A small sound classifier, trained from scratch: activation gelu, trained on acted Russian speech (Dusha).
Rows from block 2, named by matrix and row number. Rows with one number belong to one neuron. Each number is 128 + 24 x the weight over the matrix's rms, rounded and kept within 0 to 255. All counts start at 0.
# fc1: first MLP up (model.blocks.2.ff1.fc1.weight, 1152x192), inputs 48-95
# fc2: first MLP down (model.blocks.2.ff1.fc2.weight, 192x1152, transposed), outputs 48-95
fc1.697 [112 122 109  55  99  90 117 135 155 113 137 108  90  96 127 134 139  80 145 147 146 112  74 148 166 133 127 155 113 165 145 119  93 112 172 133 114 148 127 105 128 145 100  75 109 128  87 128]
fc1.698 [141 146 132 127 112 101 111 116  97  92 118  94 137 119 113 193 148 122 145 149 118 114 148 121 132 132 119 103 131 149 116 147 147 148  98 150 135 157  99 122 168 120  97 122 113 149  86 129]
fc1.699 [147 123 147 101 115  70 113 132 124  90 112  85  98  99 143 151 152  78 154 112 108 139 117 114 135 135 129 145  97 148 110 126 153 117 132 147 114 127 139 118 140 155  98  91 102 112  91 150]
fc1.700 [102 142 108 120 101  77 168 119  99 125 105 129 111 150 119 152 173  92 166 146 181 111 124  93 124 161  91  93 117 155  90 129 167 131 107 117  89 118 122  96 120 171 105  86  94 141 111 140]
fc1.701 [121 156 151 114 140  76  95 111 101 116 127 154 145 128 103 130 113  95  96 126 156 110  88 105 114 107  73 140 157 116 151 111 155 145 120 134  83 135  95 108 119 150  82  85 160 124  93 146]
fc1.702 [118 155 152 109 135  80 111 156 111 110 129 135 125 113  90 140 129 128 129 119 165  94 130 128 156 115 100 122 157 142 111  98 176 161 114 134 100 155  82 141 149 118 111  56 134 141 122  91]
fc1.703 [100 143 128 131 109 126 153 128 120 145 132 118 107 117 150 189 122 143 151 155 152 111 166  85 179 147 113 121 136 162 111 123 151 109  78 147 132 133  90 119 119 155  80 100 116 141 107 122]
fc1.704 [125 127 139 113 152 105  99 132  94 120 152 143 111 121  95 167 134  88 149 155 152 123 115 132 147 128 126 137 118 167  85 135 119 143 132 114 121 120  69  97 107 145 120 108 101 137 135 146]
fc1.705 [106 128 161 131 145  89 109 127 111 110  81 145 121 118  98 132 145 123 134 173 138 103 125 117 127 138 104 155 115 114 129 125 117 150 141 134 117 140 123 118 119 132 106  96  81 129 111 135]
fc1.706 [ 80 161 167 137 126  95 118 144  81 126 143 121 106 124 133 174 125 106 150 149 135  96 127 117 104 125  99 142 114 133 120 126 167 129 170 151 120 144  83 103  93 157 106 108 122 143 133 163]
fc1.707 [123 141 133 152 139  82 125 135  94  97 133 121 109 128 105 158 144 113 193 132 141 112 130 145 114 110  69 116 103 138 122 122 121 152 102 154 113 100 111 131 128 122 114 101  68 149  91 112]
fc1.708 [151 130 120  99  92 106 147 127 110 121 124 147  97 134  92 132 150 114 107 138 161 135  86 140 156  97 123 132  99 113 149 123 134 135 127 112  90 133 114  99 115 143 112 105 109 138 116 109]
fc1.709 [ 94 112 131 148 103 109 135 129 112 114 141  98 180 137 102 165 137  90 147 123 162 147  97 122 125 149  87 126 118  95 142  94 154 164  91 121  89 134  99 118 130 146 134 102  80 120 109 114]
fc1.710 [ 91 129 165 121 110  66 103 151 134 143 137 142 148 117 136 132 120 122 169 186 135  97 104 129 104 150  80  95 150 144 115  92  78 158 147 130 130 136 136 104 142 147 140  99  82 149 113 149]
fc1.711 [149 149 119 124 131 125 120 135 126  92 126 128 147 162 128 191 149 112 140 138 162 127 108 126 151 126 117 125 124 136  82 121 129 120 112 118 130 145 119 122 140 113 101  89 100 129 128 143]
fc1.712 [119 149 161 131 153 101 101 126 118  88 124 113 101 114 122 193 146 117 120 166 143 114 110 137 113 101 125 154 123 143 152 129 117 127 156 155  97 137 132 118 132 145 135 102  95 169 118 153]
fc1.713 [ 87 135 113 157 115  90 143 123 120  86  69 124 106  87  86 194 136  95 100 126  96  98 115 142 144 124 145 111 134 115 146  96 116 162 113 146 135 116 144 120 161 142 121  67 158 167 113 108]
fc1.714 [146 119 140 132 156 149 144 112 156 109 139 140 100  75 121 162 142  91 235 131 117 133 197 170 162 113 134 126 116 160 134 107 102 121 115 130  72 106  97 123 110 106 111 115  80 160  96 119]
fc1.715 [140 170 124 119 132  97 127 128 130 146 166 119 127  97 156 183 133 112 201 174 122 143 141 148 108 127 100 135 111 137 136 129 116 103 130 169 121 106 100 137 104 161  97  62 101 148 102 106]
fc1.716 [103 119 147 124 120  99 106 176 111 108 110 125  97 147 109 186 183 135 176 160 130 135  97 101 148 145 121 138 113 114 126 136 139 145 152 133 136 146  94 117 129 134 110  94  91 134 112 177]
fc1.717 [ 91 162 120 101 132  63 109 135 113  91 135 125 164 153 112 182 160 116 154 150 110 142  94 154 147 115  94 124 131 131 149 125 130 155 121 137 100 104 114 131 136 125 103 121 148 114 133 118]
fc1.718 [132 136 153 136 118 110 160 140  94 146 126  94 156 156 149 132 145 125 120 148 147 166 109 138 135 176  81 126 126 142  82 109 142 137 110 125 113 131 102 135 170 148  97 108  85 156 148 124]
fc1.719 [113 115 152 121 142  82 110 121 143 129 143 112 139 123 109 142 138 109 158 138 117 105  95 127 139 106 142 131 109 135 139 116 119 157 143 147 129 128 117 103 133 130 143 120  87 132 117 147]
fc1.720 [142 129 149 158 120  71 145 130 113  86 124  86 110 133 142 142 125 134 145 148 159 144 129 124 155 112 149 112 133 176 129 109 119 126 103 169  54 130 144 154 143 191 156  72  98 117  88 115]
fc1.721 [115 135 154  91 124 103 112 122 101 123 126 134 134 140 122 184 148 124 129 141 148 127  93 136 165 127  92 150 137 145 118 117 117 118 142 145 106 153 103 107 133  87 111  94 122 125 136 145]
fc1.722 [137 118 163 148 145 102 119 153 127 113 129 129 151 139 121 165 175 112 156 100 194 137 115 111 127  95 108 121 127 167 170 125  88 114 111 121  62 144  70 111 116 164 136 116 123 120 138  83]
fc1.723 [105 104 141 107 123 117 138 130 121  97 124 126 130 165 141 224 158 127 140 150 127 142 104 121 159 133  71 140 115 166 119 117 141  89 101 144  94 120  98 140 145 144 112  85  94 135 119 135]
fc1.724 [131 153 132  91 106 113 139 129 124 101 110 137 121 136 106 194 173  72 129 138 151 129 125 141 115 130 145 125  94 163 125 126 108 133 113 153 121 137  98  99 119 159 109  98  99 126 124 126]
fc1.725 [118 151 133 110 132  91 110 110  80 123 124 128 148  94  95 187 181  81 142 135 107 121 100 135 121 131 137 122 166 162 145 163 124 132 150 140 104  82 100  98 122 106  88 105 119 150 132  97]
fc1.726 [116 145 174 122 135 131 111 124 105 128 133 149 130 131 110 173 118 123 156 146 201  66 142 115 127 131 107 111 162 133 146 140 103 101 137  98  80 126 135 128  96 145  91  87  83 153 112 123]
fc1.727 [110 163 102 102 109  95 129 113  84 104  90 108 133 108  57 164 139 109 125 153 130 133 134 112 102 142  89 142 115 154 139 158  88 135 148 122 124 151 117 134 151 119 124  86 121 163 121 119]
fc1.728 [149 112 134 112 123 102 125 161 131 159 101 118 137 103 104 128 177 127  85 101 139 142 103 164 120 130 142 132 144 152 134 113 124 107 107 117 101 140 113 119  92 161  91  84  95 141 120 103]
fc1.729 [121 137 162 114 154  89 124 122 118 102 130 132 119 121 115 131 104 116 175 111 141 112 149 103 125 115  89 155 124 124 137 101 156 111 144 164  99 146  83 107 157 126 106  78  87 133 120  86]
fc1.730 [104 158 157 115  79  70 120 154 103 129 102 130 119  77 163 162 157 115 136 162 105 165 101 114 124 107 128 143 133 129 138 104 154 121 140 140  77 127 141  97 115 133 114  94  77 121  98 145]
fc1.731 [118 154 166 111 132  97  93 130 111 120 114 134 111 127 107 175 147 139 144 152 126 111 112 115 159 109 108 157 112 113 131 122 139 126 129 153  89 150  99 126 137 127 117  94  81 135  95 121]
fc1.732 [100 165 173 164  52  95 133 161  63 128 144 135 118 157 114 191 167 147 175 139 153 128 134 132 120 126  88 108 130 130 107 140 154 151  96 126 121 131  98  81 169 151  95  93  56 118 149  92]
fc1.733 [ 70 139 113 137 128 122  67 140  86 125 127 131 152 132 162 154 145 116 167 154 150 131  94 132 118 145 117 145 108  82 130 142 141 151 157 146 118 132 106 151 147 127 101 131 116 130 197 144]
fc1.734 [126 137 100 121 128  97 108 124  96 146 116  95 112 141 169 184 158 129 112 140 141 123  75 106 115 143 117 140 147 120 104 119 126 174  81 131 102 130 102 125 102 112 156  87 130 149 129 131]
fc1.735 [120 139 134 117 151 108 152 118 133  83 109 117 105 128 146 168 141  90 156 149 126 121  93 135 142 122  94 113 149 138 115 129 151 146 101 132 117 127  99 134 124 134 127 101  77 142  94 133]
fc1.736 [125 158 125 131 124 119 164 143  72 118 123 147 101 167  85 139 171  81  99 154 121 139 103 140 155 133 125 161 151 125 144 126  90 180  74 133 136 150  95 101 131 155 120 108 140 143 129 116]
fc1.737 [122 134 123  96 121  95 112 124 118 113 117 118 105 103 107 161 167 121 149 122 134 140 151 103 151 116  95 155  98 118 109 137 122 137 105 122 108 164 123 136 117 132  91 124  95 162 110 111]
fc1.738 [110 133 176 137 124 113 135 121 128 140 107 128 153 115 123 147 119 124 163 158 143 110  95 139 116 107 135 116 141 121 120 144 170 135 147 114 118 125 124 100 116 143 113 128  97 116 111 158]
fc1.739 [111 154 122 159 109  99 105 121 140 124  91 116 131 118  80 107 138 103 140 142 157 104 139 124 118 111 102 130 117 175 104 105 140 175 147 131  87 153  88 128 132 144 121  77  98 157 135 118]
fc1.740 [140 148 145 109 151 114 172 133  90 167 134 145 124 159 140 164  66  95 154 145 171 107 169 142 145 129 147 125  80 191  91 131 121 125 110 118 139 105 151 154 152 128  98 163 207 188 158 124]
fc1.741 [130 151 163 114 143  80 132 139 110 124 120 129 138 128 116 171 136 109 122 129 125 112 114 116 147 121 111 130 133 146 105 111 122 137 135 128  79 145 106 119 127 138 117  88  95 157 108 115]
fc1.742 [114 125 120 119 145 108 129 174 115 125 132 116 146 120 104 155 143 115 139 156 132 118 122 111 134 106  99 131 134 124 141  99 147 135 145 124  68 123  74 113 107 159 115 114  98 146 112 127]
fc1.743 [105 133 124 142  90 119 159 125  73 161 139 132 139 118 179 109 140 114 132 146 118 139 105 117 145 135  99 144 149 149 124 131 156 156 101 108  88 138 113 117 164 120 131 123 144 137 110 129]
fc1.744 [119 133 128 116 122 109 147 135  88  98 105  79 158 170  83 139 149 112 125 148 115 135  99 141 132 134 119 151 109 127 115 164 144 126  94 122  82 134  83 183 148 109  99 126  80 141  93 128]
fc1.745 [100 119 181 122 121  92 120 124 111 102 109 120 138 153 116 162 162 135 148 126 180  99 119  93 148 136  79 128 139 129 113 125 117 127 146 119  98 160 119 134 173 127 117  82  97 136 139  95]
fc1.746 [130 162 169 120 114  83  87 104  95 115 102 119 137 107 137 200 127  88 152 169 155 116 120 128  95 105 140 127 138 102  99 134  96 129 108 162 107 124  84 118 140  86  96  95 110 178 141 116]
fc1.747 [108 136  98 143 111  83 121 154 103 101 140 148 138 131 122 127 153 121 118 115 141 129 170  86  91 114  82 148 153 169 134 126 114 131  65 157  94 109  94 114 124 135 117  89  97 135 111 117]
fc1.748 [119 166 150 140 126  84 134 160 115 111 117 107 120 114 116 147 171  98 131 103 164 141  96 123 122 125 109 108 112 146 108 103 130 109  88 121 100 122 130 120 114 124 108 102  75 134 120 105]
fc1.749 [ 94 130 132 121 115 104 140 146  93  97 129  98 149 128 155 137 125 143 164 122 131 112 134  45 133 146 107  99 160 158  87  80 146 169  84 132  92 127 117 148 107 189 131 106  89 133 174 135]
fc1.750 [ 87 139 130 101 110 116 145 140 100 108 127 138 133 125 146 145 168 113 142 125 188  95 109 113 131 132 119 111 134 162 123  96 112 129 150 141  97 131  76 127 124 127 124 114  92 127 153 123]
fc1.751 [170 117 136 121 116 107 110 146 129  71 101 116 101 108 116 149 134 115 157 111 156 113 140  87 152 119 125 124 150 159  95 107 135 138  85 150  89 161  77 104 102 158 124  92 100 153 106 106]
fc1.752 [135 135 111 134 113  96  86 164  92 110  90 124 128 154 114 176 141 118 129 153 125 156 101 131 156 125  89 142 133 113 114 125 168 162 113 111 111 127  90 113 128 127 150  81 110 141 128 131]
fc1.753 [110 136 163 106 128 108 138 131  88  98 117 115 101 155 111 166  94 104 160 167 108 111 125 143 130 151  94 111 142 103 131 137  98 127  92 127 131 142 112  91 151 173 113  92  87 157 113 136]
fc1.754 [117 126 114 100 128  95 111 134 132  91 111 121 117  98 118 183 142 141 167 129 156 134  85 118 143 102 105 114  95 133 114 124 128 146 115 132  90 150 120 100 101 150 106 127  81 147 133  98]
fc1.755 [152 164 134 137 115  84 112 144 101 136 123 115 102 123 122 155 149  90 133 135 161  83 111 120 127 113 146 119 134 148 111 116 128 130 105 120 105 138  95 135 122 148 134 120  96 157 100 130]
fc1.756 [121 140 170 117 136 128 121 112 120 160 116 149 151  49 119 197 111  95 137 167 105 117 174 160 104 149 108 124 135 148 151 133 109 119 121 118  89 109 121 132 136 135 129  88 115 157  97 120]
fc1.757 [112 121 144 150 148 117 107 173 128 118 122 111 128 146 145 180 176 108 109 129 147 133 101  99 150 152 111 127 119 136 119 105 151  89 109 151  92 134  93 102 152 145 132  67 105 122 116 141]
fc1.758 [129 132 154 128 104  94  92 129  96 108 140 144 138 135  78 133 158 130 202 107 121 138 118 116 142 133 109 117 101 109  73 110 121 137 109 118  89 170 125 143 108 135 127  81 120 147 106 147]
fc1.759 [110 136 111 141 143  88 154 146 138 115 145 120 133 119  82 149 126 125 125 155 138  98 114 132 127 107 133 133 128  87 135  84 133 128 132 113  64 122 114 108 125 147 136  75 105 154 103 139]
fc1.760 [ 79 160 146 117 117  89 145 142  93 124 119 128 154 133 103 129 179 131 122 153 104 138  83 117 143 127 127 140 130  87 102 133 143 160 128 130 119 151 135  81 135 125 107 131 138 141 128 149]
fc1.761 [116 131 116  85 120 125  65 126  89 132 106 135 122 147  96 179 177 142 153 135 135 159  74 136 130 108 116 113 127 173 128 126 149 139 106 132  91 157 119 153 109 113 127 125 134 156 113 139]
fc1.762 [125 179 125 115 116  90 134 119 114 103 114 141 137 111 142 157 140  94 123 191 142  97 117 115 118 108 137 105 110 142 152 127 113 115 143  93  84 149 122 133 127 144 131  95  99 182 106 103]
fc1.763 [132 149 108 165 127  86  86 143 113  96 110 117  97  95 119 163 146 130 145 132 154 129 114 125 128 126  92 146 150 143  96 111 123 158 148 142 109 145 106 115 146 133  99  91  75 130 135 164]
fc1.764 [115 141 122 151 111  96 115 118  98 138  80 127 144 139 156 140 140 103 115 146 147 146 100 142 132 166 122 132 134 125 125 120 163 164 159 148 149 107  91 109 123 136  90  90  60 113 146 131]
fc2.697 [ 62 124 133 185  79 115 174 106 138 112 145  90 132 117  97 136 136 146 160 103 109 127 121 131 125 144 166 122  79 125 186 118 113 130 163 162 157 148 140 120 167 160 125 130 102 144 129 148]
fc2.698 [118  78 155 138 126 122 161 135 107  98  89 122 174 110  86 130 133 101  94 111  64  89 152  96 133  96 136 169 160 164 106 156 131 127  90 182 139 160 105 133 130 124 107 125  84 101 109 140]
fc2.699 [125  89 146 109 106 118 118 103 100 113 145 114 157 120  87 136 148  87 134  98 161 148 157 108 114 124 138 134 122 173 148 153 134 124 139 162 134 111 150 104 143 142 136 148 148 123 113 153]
fc2.700 [ 97 120 122 166 167  95 153 134 112 116 107 134 167 145  87 123 157 108 133 115 147 111 140 127 127 130 142 130 151 102 115 120 144 146 178 137 144 135 139  87 108 137 103 131 100 105 132  93]
fc2.701 [ 86 113 125 138 130 124 134 115 103 103 141 164 125 180  99 101 173 173 143 120 130 146 139 133 153 135 121 140 151 114 150 122 135 118  82 156 109 141 131  94 157 125 125 148 133 132 186 152]
fc2.702 [ 95  94 113 186 141 151 157 146 120 134 149  96 153 126 110  74 175 169 127  94 118 126 178 159 151 113 115 117 139 159 178 135 174 186  96 132 126 123 126 147 119 129 138 128 110 124 158 113]
fc2.703 [ 89 107 160 123 156 124 147 111 118  95 217 130 130  72 105 109 121 115 125 149 146 137 115 123 147 139 141  93 185 164  99 102 157  83 166 134 123 127 101 122 120 133 144 119  95  99 160 177]
fc2.704 [118 111 164 144 133 125 157 126 112 124 126 136 175 157 130 126 142 138 126 140 124 165 148 130 150 148 130 141 108 123 138 110 145 109 109 151 128 129 124 113 112 164 106 141  93 141 128  97]
fc2.705 [141  77 113 161 127 138 153 124 111 109 152 156 146 121  83 103 164 167 143 136 144 125 163 131 143 111 138 124 129 133 143 139 134 116 116 134 133 113 149 123 129 145 100 137 101 106 151 144]
fc2.706 [ 99 111 137 131 127 135 116 140 116  99 194 176 125 122 139  70 121 112 170 107 156  96 164 142 145 111 137 160 143 131 121 108  97 123 104 179 191 147  76 109 116 115 120 106 105 109 183 159]
fc2.707 [ 95 107 154 124 135 183 158 109  87 101 144 128 202 156 129 112 182 166 129 114 116 162 121 114 107  72 135 136  69 113 115 120 110 184  67 159 166 124 152 113 131 132 153 160 142 149 107 104]
fc2.708 [146  94  95 161 119 125 170  90 118  96 149 131 198 138  82  96 153 154 136 124 141 146 124 155 129 127 110  99 116 148 161 131 103 104 102 148 132 144 123 124 166 157 140 132 156 108 158 118]
fc2.709 [ 88 138 117 138 116 148 156 134 125  97 157 163 151 155 115 101 135 116 159  86 108 128 126 139 104 126 143 103 131 102  98 108 143 146 115 170 116 108 103 135 156 133 101 119 149 134 146 156]
fc2.710 [104 125  98 137 146 139 170 103 101 119 121 154 125 139 129  91 159 189  80 144  96 108  95 153 160 109 141 156 124 121 138 175 163 149 179 145 127 136 123 101 122 113 114 200 117 169 126 107]
fc2.711 [ 88 122 130 152 116 143 127 135 109  74 157 116 170 178 134 156 134 101 166 131 124 142 136 163 112 116 141 183 144 145  80 121 137 174 128 135 153  89 159  86 106 116  77  97 116 132 129 136]
fc2.712 [123 106 158 131 144 105 151 104 142 107 129 130 151 143 155 126 138 167 108 150 129 150 153 147 135 126 129 139 121 155 151 122 131 141 122 178 157 163 104 105 147 134 113 149 133 138 119 116]
fc2.713 [ 67 101 100 138 103 114 171 143 115 126 142 141 125  99  56 187 159 112 124  64  80 114 148 150 159 109 174 127 125 144 157 121  83 132  96 150 114 140 175 160 153 120 115 114 136 183 150 119]
fc2.714 [ 94 127 168 121 105 139 158  66 133 102 139 140 143 204  88  91 130 124 117 103  86 171 174 160 143 122 145 134 113 124 149 130  71 156 121 131 144 132 149 121 180 127 144 147 106 199 166  96]
fc2.715 [127 105 162 120 121 153 166  88 140 108  89 110 123 195 139 144 149 110 159 129  95 136 133 130 103 131 137 117 112 113 142 111 105 123 165 185 167 123 124 141 151 141 132 150 150 157 192  86]
fc2.716 [123  94 132 118 122 142 175 171 108 120 133 144 162 145 101 121 146 152 168 106 147 131 145  73 140 113 163 136 130 166 142 143 131 111 111 150 168 119 106 116 113 159 131 138 103 116 163 117]
fc2.717 [119 145 107 118 136  64 145 120  75 127 159 133 170  97  73 150 132 145 129  54  76 125 131 159 123 101 129 119 116 141 160 112 123 116 126 145 127 120 121 141 146 150 136 151 130  88 110 141]
fc2.718 [119 134 112 155 101 120 151  86  90  79 133 135 147 116  96 121 157 135 151 100 100 140 145 169 131 138 150  99 130 128  92 139 121 101 119 165 131 137 128 172  74 122 126  77  68 135 175 135]
fc2.719 [121 110 127 123 104 113 143 125 114 110 148 136 165 135  82 126 138 144  98 145 125 129 146 136 133 124 143 139 108 167 123 128  97 121  91 151 147 126 116 118 117 125 126 143 131 106 136 110]
fc2.720 [103 125 124 134 119 104 143 111  91  98 174 118 136  85 142 137 161 154 165 106 143 134 107 135 117 128 138 126 138 162 154 133  90  88 149 136 113 121 134 169 131 172  92 117  90 113 167 174]
fc2.721 [ 83 131  98 145 129 118 156 120  75 108 139 148 161 132 143 123 132 154 136 114 116 165 150 138 146 116 147 135 153 143 169 137 131 157 103 118 142 131 130 116 129 103 116 157  90 144 173 122]
fc2.722 [137 102 123 167 122 116 171 123  69 114 142 121 160  96 140 151 148  85 126 120 163 126 127 132  99 132 127 140 141 160 135 111 108 128 135 154 126 170 138 136 159 119 105 123 102 121 133  84]
fc2.723 [ 74 135 138 152 158 125 145 119 119 102 114 109 160 162 140 166 153 157 132  88  90 154 144 109 112 129 149 130 175 175 106 108 114 102 109 162 122  91 106 162 107 136 131 113 118 114 129 134]
fc2.724 [123 126 110 130 122  88 152 127 124 104 156 134 142 129 106 144 132  93 162  82 136 158 131 141 135 123 186 135 117 148 121 111 116 114 119 150 144  97 130 117 149 120  92 138 132 144 109 119]
fc2.725 [ 83 126 129 102 152 107 128 121  54 117  97 135 176  70  39 176 189 116 141  96 116 142 126 107  96 152 162 129 135 137 152 161 100 103 107 154 135 102 135 173 145  90 101 105 101 190 142 107]
fc2.726 [144 165 143 132 159 116 139 106 147 100 148 149 126  97 122 136 124 145 150 102  97 133 131  85 123 156 169 133 205 115 105 144 130 115 158 122 104 117 122 124 142 134 115 132  89 126 141 187]
fc2.727 [ 87 151 124 148 118 116 108 124  83 102  85 150 149  93  67 151 145 130 173  95 128 125 150 179 103 133 128 134 112 155 148  81 128 155 160 166 112 146 129 120  87  92 106 144  82 121 152 159]
fc2.728 [146 158  70 101 135 123 160 118  72 105 141 141 133 102  88 144 132 163 118  95 121 113 171 110 104 170 150 103 139 135 152 162  94  66 134 157 130 160 179 178  94 135 121  69 126 147 106  99]
fc2.729 [109 113 143 121 129 147 177 140 114 119 107 125 155 137 104 108 136 175 106  96 133 127 141 121 128 137 142 144 139 127 148 103 152 131 133 152 157 156  98 146 147 151 117 124 107 121 189  97]
fc2.730 [151 107 139 135 119 110 134 109 130 140 108 142 135 133 117 119 165 110 163 120 113 114 104 121 143 155 188 129 169 130 165 149 133 114 140 192 137 139 165 156 151 161 126 136 129 122 123  98]
fc2.731 [116 102 147 134 120 142 138 142 110 115 136 135 151 128 126 143 145 143 145 120 121 120 139 105 166 112 146 128 123 131 136 131 146 115 109 152  98 100 113 121 144 143 137 116 119 117 146 122]
fc2.732 [113 101 114 135 102 118 182 126 113 127 125 158  91 135  85 131 125 126 129 103  99 135 102  95 134 126 133 148 157 124  84 129 158 105 152 137 133 126 113  97 127 122 124 104 159 130 155 131]
fc2.733 [ 64 124 114  73 126 106 135 174  86  96 136 148 197 153  34 111 159 122 202 127 124 136 144 116 123 138 151 111 112  99 129 112 120 158 147 161 167 127 109 127 158 154  80  83 140 182 159 111]
fc2.734 [152 140 101 145 140 111 133 132  90  93 172 149 142 143 113  91 144 109 138  64 129 143 147 100 143 122 176 112 135 149  95  87  58 117 101 134 168 169 121 141  87 139 168 149 129 163 156 150]
fc2.735 [129  90 158 127 110 149 170 103 145 130 167 113 191 167  90 143 128 107 143 146  92 118  82 124 147 114 130 119 131 161  77 156 106 117  93 133 124 132 163 168 119 115 117  94 101 119 143 112]
fc2.736 [129 122  85 111 115 158 131 141  73 105 118 151 179 119  97 166 114 128 115  97 105  86 131 150 132 166 136 120 103 124 158 123 123  75 149 146 135 140 155 143 149 103 115  72 157 161 135 100]
fc2.737 [140 137 137 129 131 120 135  94 101 131 115 135 134 115 135 138 156 140 129 128 100 164 169 103 125 128 142 139 186 149 113  70 123 161 112 195 103 136 119 155 133 144 120 135  97 121 132 126]
fc2.738 [137  98 122 103 143 153 152  83  84 174 147 162 194 126  79  89 171 112 115  95 106  91 108 115 113 146 145 186 115 155 134 161 135 123  89  91 157 102 111 143 136 132 101 131 118 106 120 119]
fc2.739 [127 123 130 174 101 113 138 111 138 112 171 126 167 105 104 122 125 141 137  89 124 119 192 166 159 115 124 129 154 175 122  98 127 135 172 138  98 134 133 129 110 153 165 111 138  95 174 125]
fc2.740 [121 117 167 118 168 150 139 117 152 129 120 139 140 139  97  94 117 111 102  75 156 125 112 126  82 153 125  83 163  80 106 153 142 174 181 111  91 115  80 164 179 149 157 143 108 154 122 104]
fc2.741 [107 128 128 141 142 137 137 115  96 124 138 130 135 138 104 108 146 151 129 139 111 154 139 111 157 130 128 136 126 152 132 109 143 123 125 143 141 109 115 123 131 173 131 140 119 127 144 120]
fc2.742 [129  73  92 182 146 117 163 151 135  89 152 144 150 158 110 106 145 114 154 134 115 139 159 108 162 102 137 114 128 141 151 105 120 117 133 147 152 118 125  98 127 144 114 140 128  99 155 150]
fc2.743 [112 105  87 163 105 101 148 107  84 123 145 121 158 125 119 143 114  88 126  73 115 124 126 146 143 121 159 121 174 158 119 146 139 116 139 113 136 135 113 137  81 146 150 140 126 105 116 135]
fc2.744 [107 131 140 146 174 204 100  70 165 126 139 139 176 147 120 115 142 146 127 147 117 123 164 115  85  79 143  99 154 123  71 108 162 169 139 143  85 111 184 181 136 127  82 120 187 150 134 137]
fc2.745 [110 139 139 154 123 110 161 115 104  95 123 128 162 111 107 120 194 191 114 175 110 148 127 144 134  88 144 111 157 161 158 156  98 144 147 154  83 134  89 167 114 127 128 143  85  99 146 103]
fc2.746 [155 132 125  97 117 177 100 116 112 159 123 135 126 111  91 122 171 173  79  95  96 159  97  73 133 126 189 147 147 117  94 133 110 152  85 163 163 127 122 159 133 105 131 153 108 199 123 164]
fc2.747 [122 127 139 199 169 124 163 149 113 143 166 112 160  77 128 136 185 122 104  90 127 159 147 125 116 111 117 126 139 131 149 108 148 132 149 146 140 177 106 138 152 128 125 125  84 116 151 127]
fc2.748 [122 116 120 138 171  66 168 103  93 122 140 144 126 104  64 118 132 137 157  92 162 123 124  79 110 154 146 101 126 164 116 111 133  91 160 101 131 146 145 135 157 153 116 125 147 141 139 116]
fc2.749 [ 72 115 142 160 149 118 156 161 136 119 150 162 179 112 101 112 141 141 156 115 100 142 133 139 135  64 111 103 138 164 101  95 119 149  91 149 135 120 100 127 122 117 110 110  94  97 179 161]
fc2.750 [ 82 164 130 143 113 122 136 111 117 113 139 119 151 168 114 116 161 129 130 147 132 143 148 121  98 113 117 109 140 154 137 128 136 126 137 158 122 135 128  92 118 139  93 105  74 150 177 124]
fc2.751 [159 102  98 142 156 144 166 101 121 128 131 130 153  93  89 128 122 128 153 100 110 122 193  99 113 108 153  99 129 166 131 114 135 140 106 158 119 130 140 141 120 137 121 132 133 112 146 109]
fc2.752 [111 112 110 125 118 111 194 132 105 106 141 123 132 134  96 155 162 157 107 160 103 104 160 139 146 120 140 151 136 154 108 114 149 138 122 145 124 124 145 153 134 130 132 104  82 169 105 150]
fc2.753 [113 119 129 140 113 126 176 176  66 125 152 158 176 136  85 121 121 132 132  80  66  88 143 166 173 105 162 125 103 145  92 105 116  93 129 149 142 114 142 171  77 100 123 101 130 122 135 142]
fc2.754 [144 145 134 152 110 125 129 106 113 106 107 121 126 113 105 134 136 165 168 132 122 123 144 115  97 107 154 124 149 127 111 119 162 128 107 153 133 127 129 124 136 148 116 154 113 126 142 108]
fc2.755 [136 103 136 148 121 115 130 118 112 139 144 137 132 125 120 146 150  96 172 104 131 120 147 108 136 129 137 136 140 136 116 137 139 152 158 123 126 133 136 110 110 128 151 125  95 131 116 118]
fc2.756 [158  86 143 168 149 112 136 106 135  83 173 112 151 139  93 125 141 121  64 113  87 121 126 152 144 146  80 149 139 101 146 134 122 142 136 109 142 128 170 139 152 170 124 164 125 129 170 143]
fc2.757 [129 109 131 125 115 135 134 124 109 147 154 118 150 139 125 106 122  96 122  81 130 115 111  92 153 141 121 125 146 200 145 104 139 103 117 158 142 120 121 161 176 128 128 135 100 113 133 129]
fc2.758 [130 121 157 122 109 159 116 119 142  96 130 151 149 110 125 114 104 188 141 124  81 117 136 100 114 138 157 134 138 163 106 155 132 125 153 121 116  98 135 132 104 119 116 125 147 133 157 120]
fc2.759 [119  99 118 187 146 102 184 105 144 126 124 139 161 132  54 111 116 126 102 121 117 123 127  97 193 108 167 116 121 149 151 116 113 101 118 151 132 163 145 127 150 176 115 130 127 130 132 118]
fc2.760 [103 144 160 117 133 118 149 132  68 130 116 122 164  95  66 127 145 143 139  54  80 141  91 118 152 124 166 103 152 121 149 114 144  83 122 108 129 153 142 127 135 130 131 120 132 113 200 169]
fc2.761 [118 151 125  82 138 131 140 113  99 107 100 127 183 120 121  92 155 165 123 115 115 144 151 124  85 142 143  71 149 165 118  99  77 129 143 175 162 120 148 138 127 132  86 113 140 150 154 173]
fc2.762 [106 136 146 134 135 109 146  91 140 104 135 170 128 112 114 121 151 117  83 106 105 122 128 105 136 105 155 157 121 160 176 134  79 118 157 142 130 173 141 138 121 109 107 127  83 146 125  89]
fc2.763 [ 75 124 120 161 118 119 140 121 124 128 143 159 145 102 129 122 157 140 109 134 155 123 144 136 138 160 135 152 170 152 134 142 117 114  93 165 150 121 119 125 125 177  91 128  91 121 167 139]
fc2.764 [ 76 123 152 127 123 110 174  94  94 132 154 151 176 109  85  99 166 106 122  98 136  77 162  81 153 158 158 144 132 127 161 105 127 127 149 152 201 149 120 139 134 150  97 107  88 106 138  77]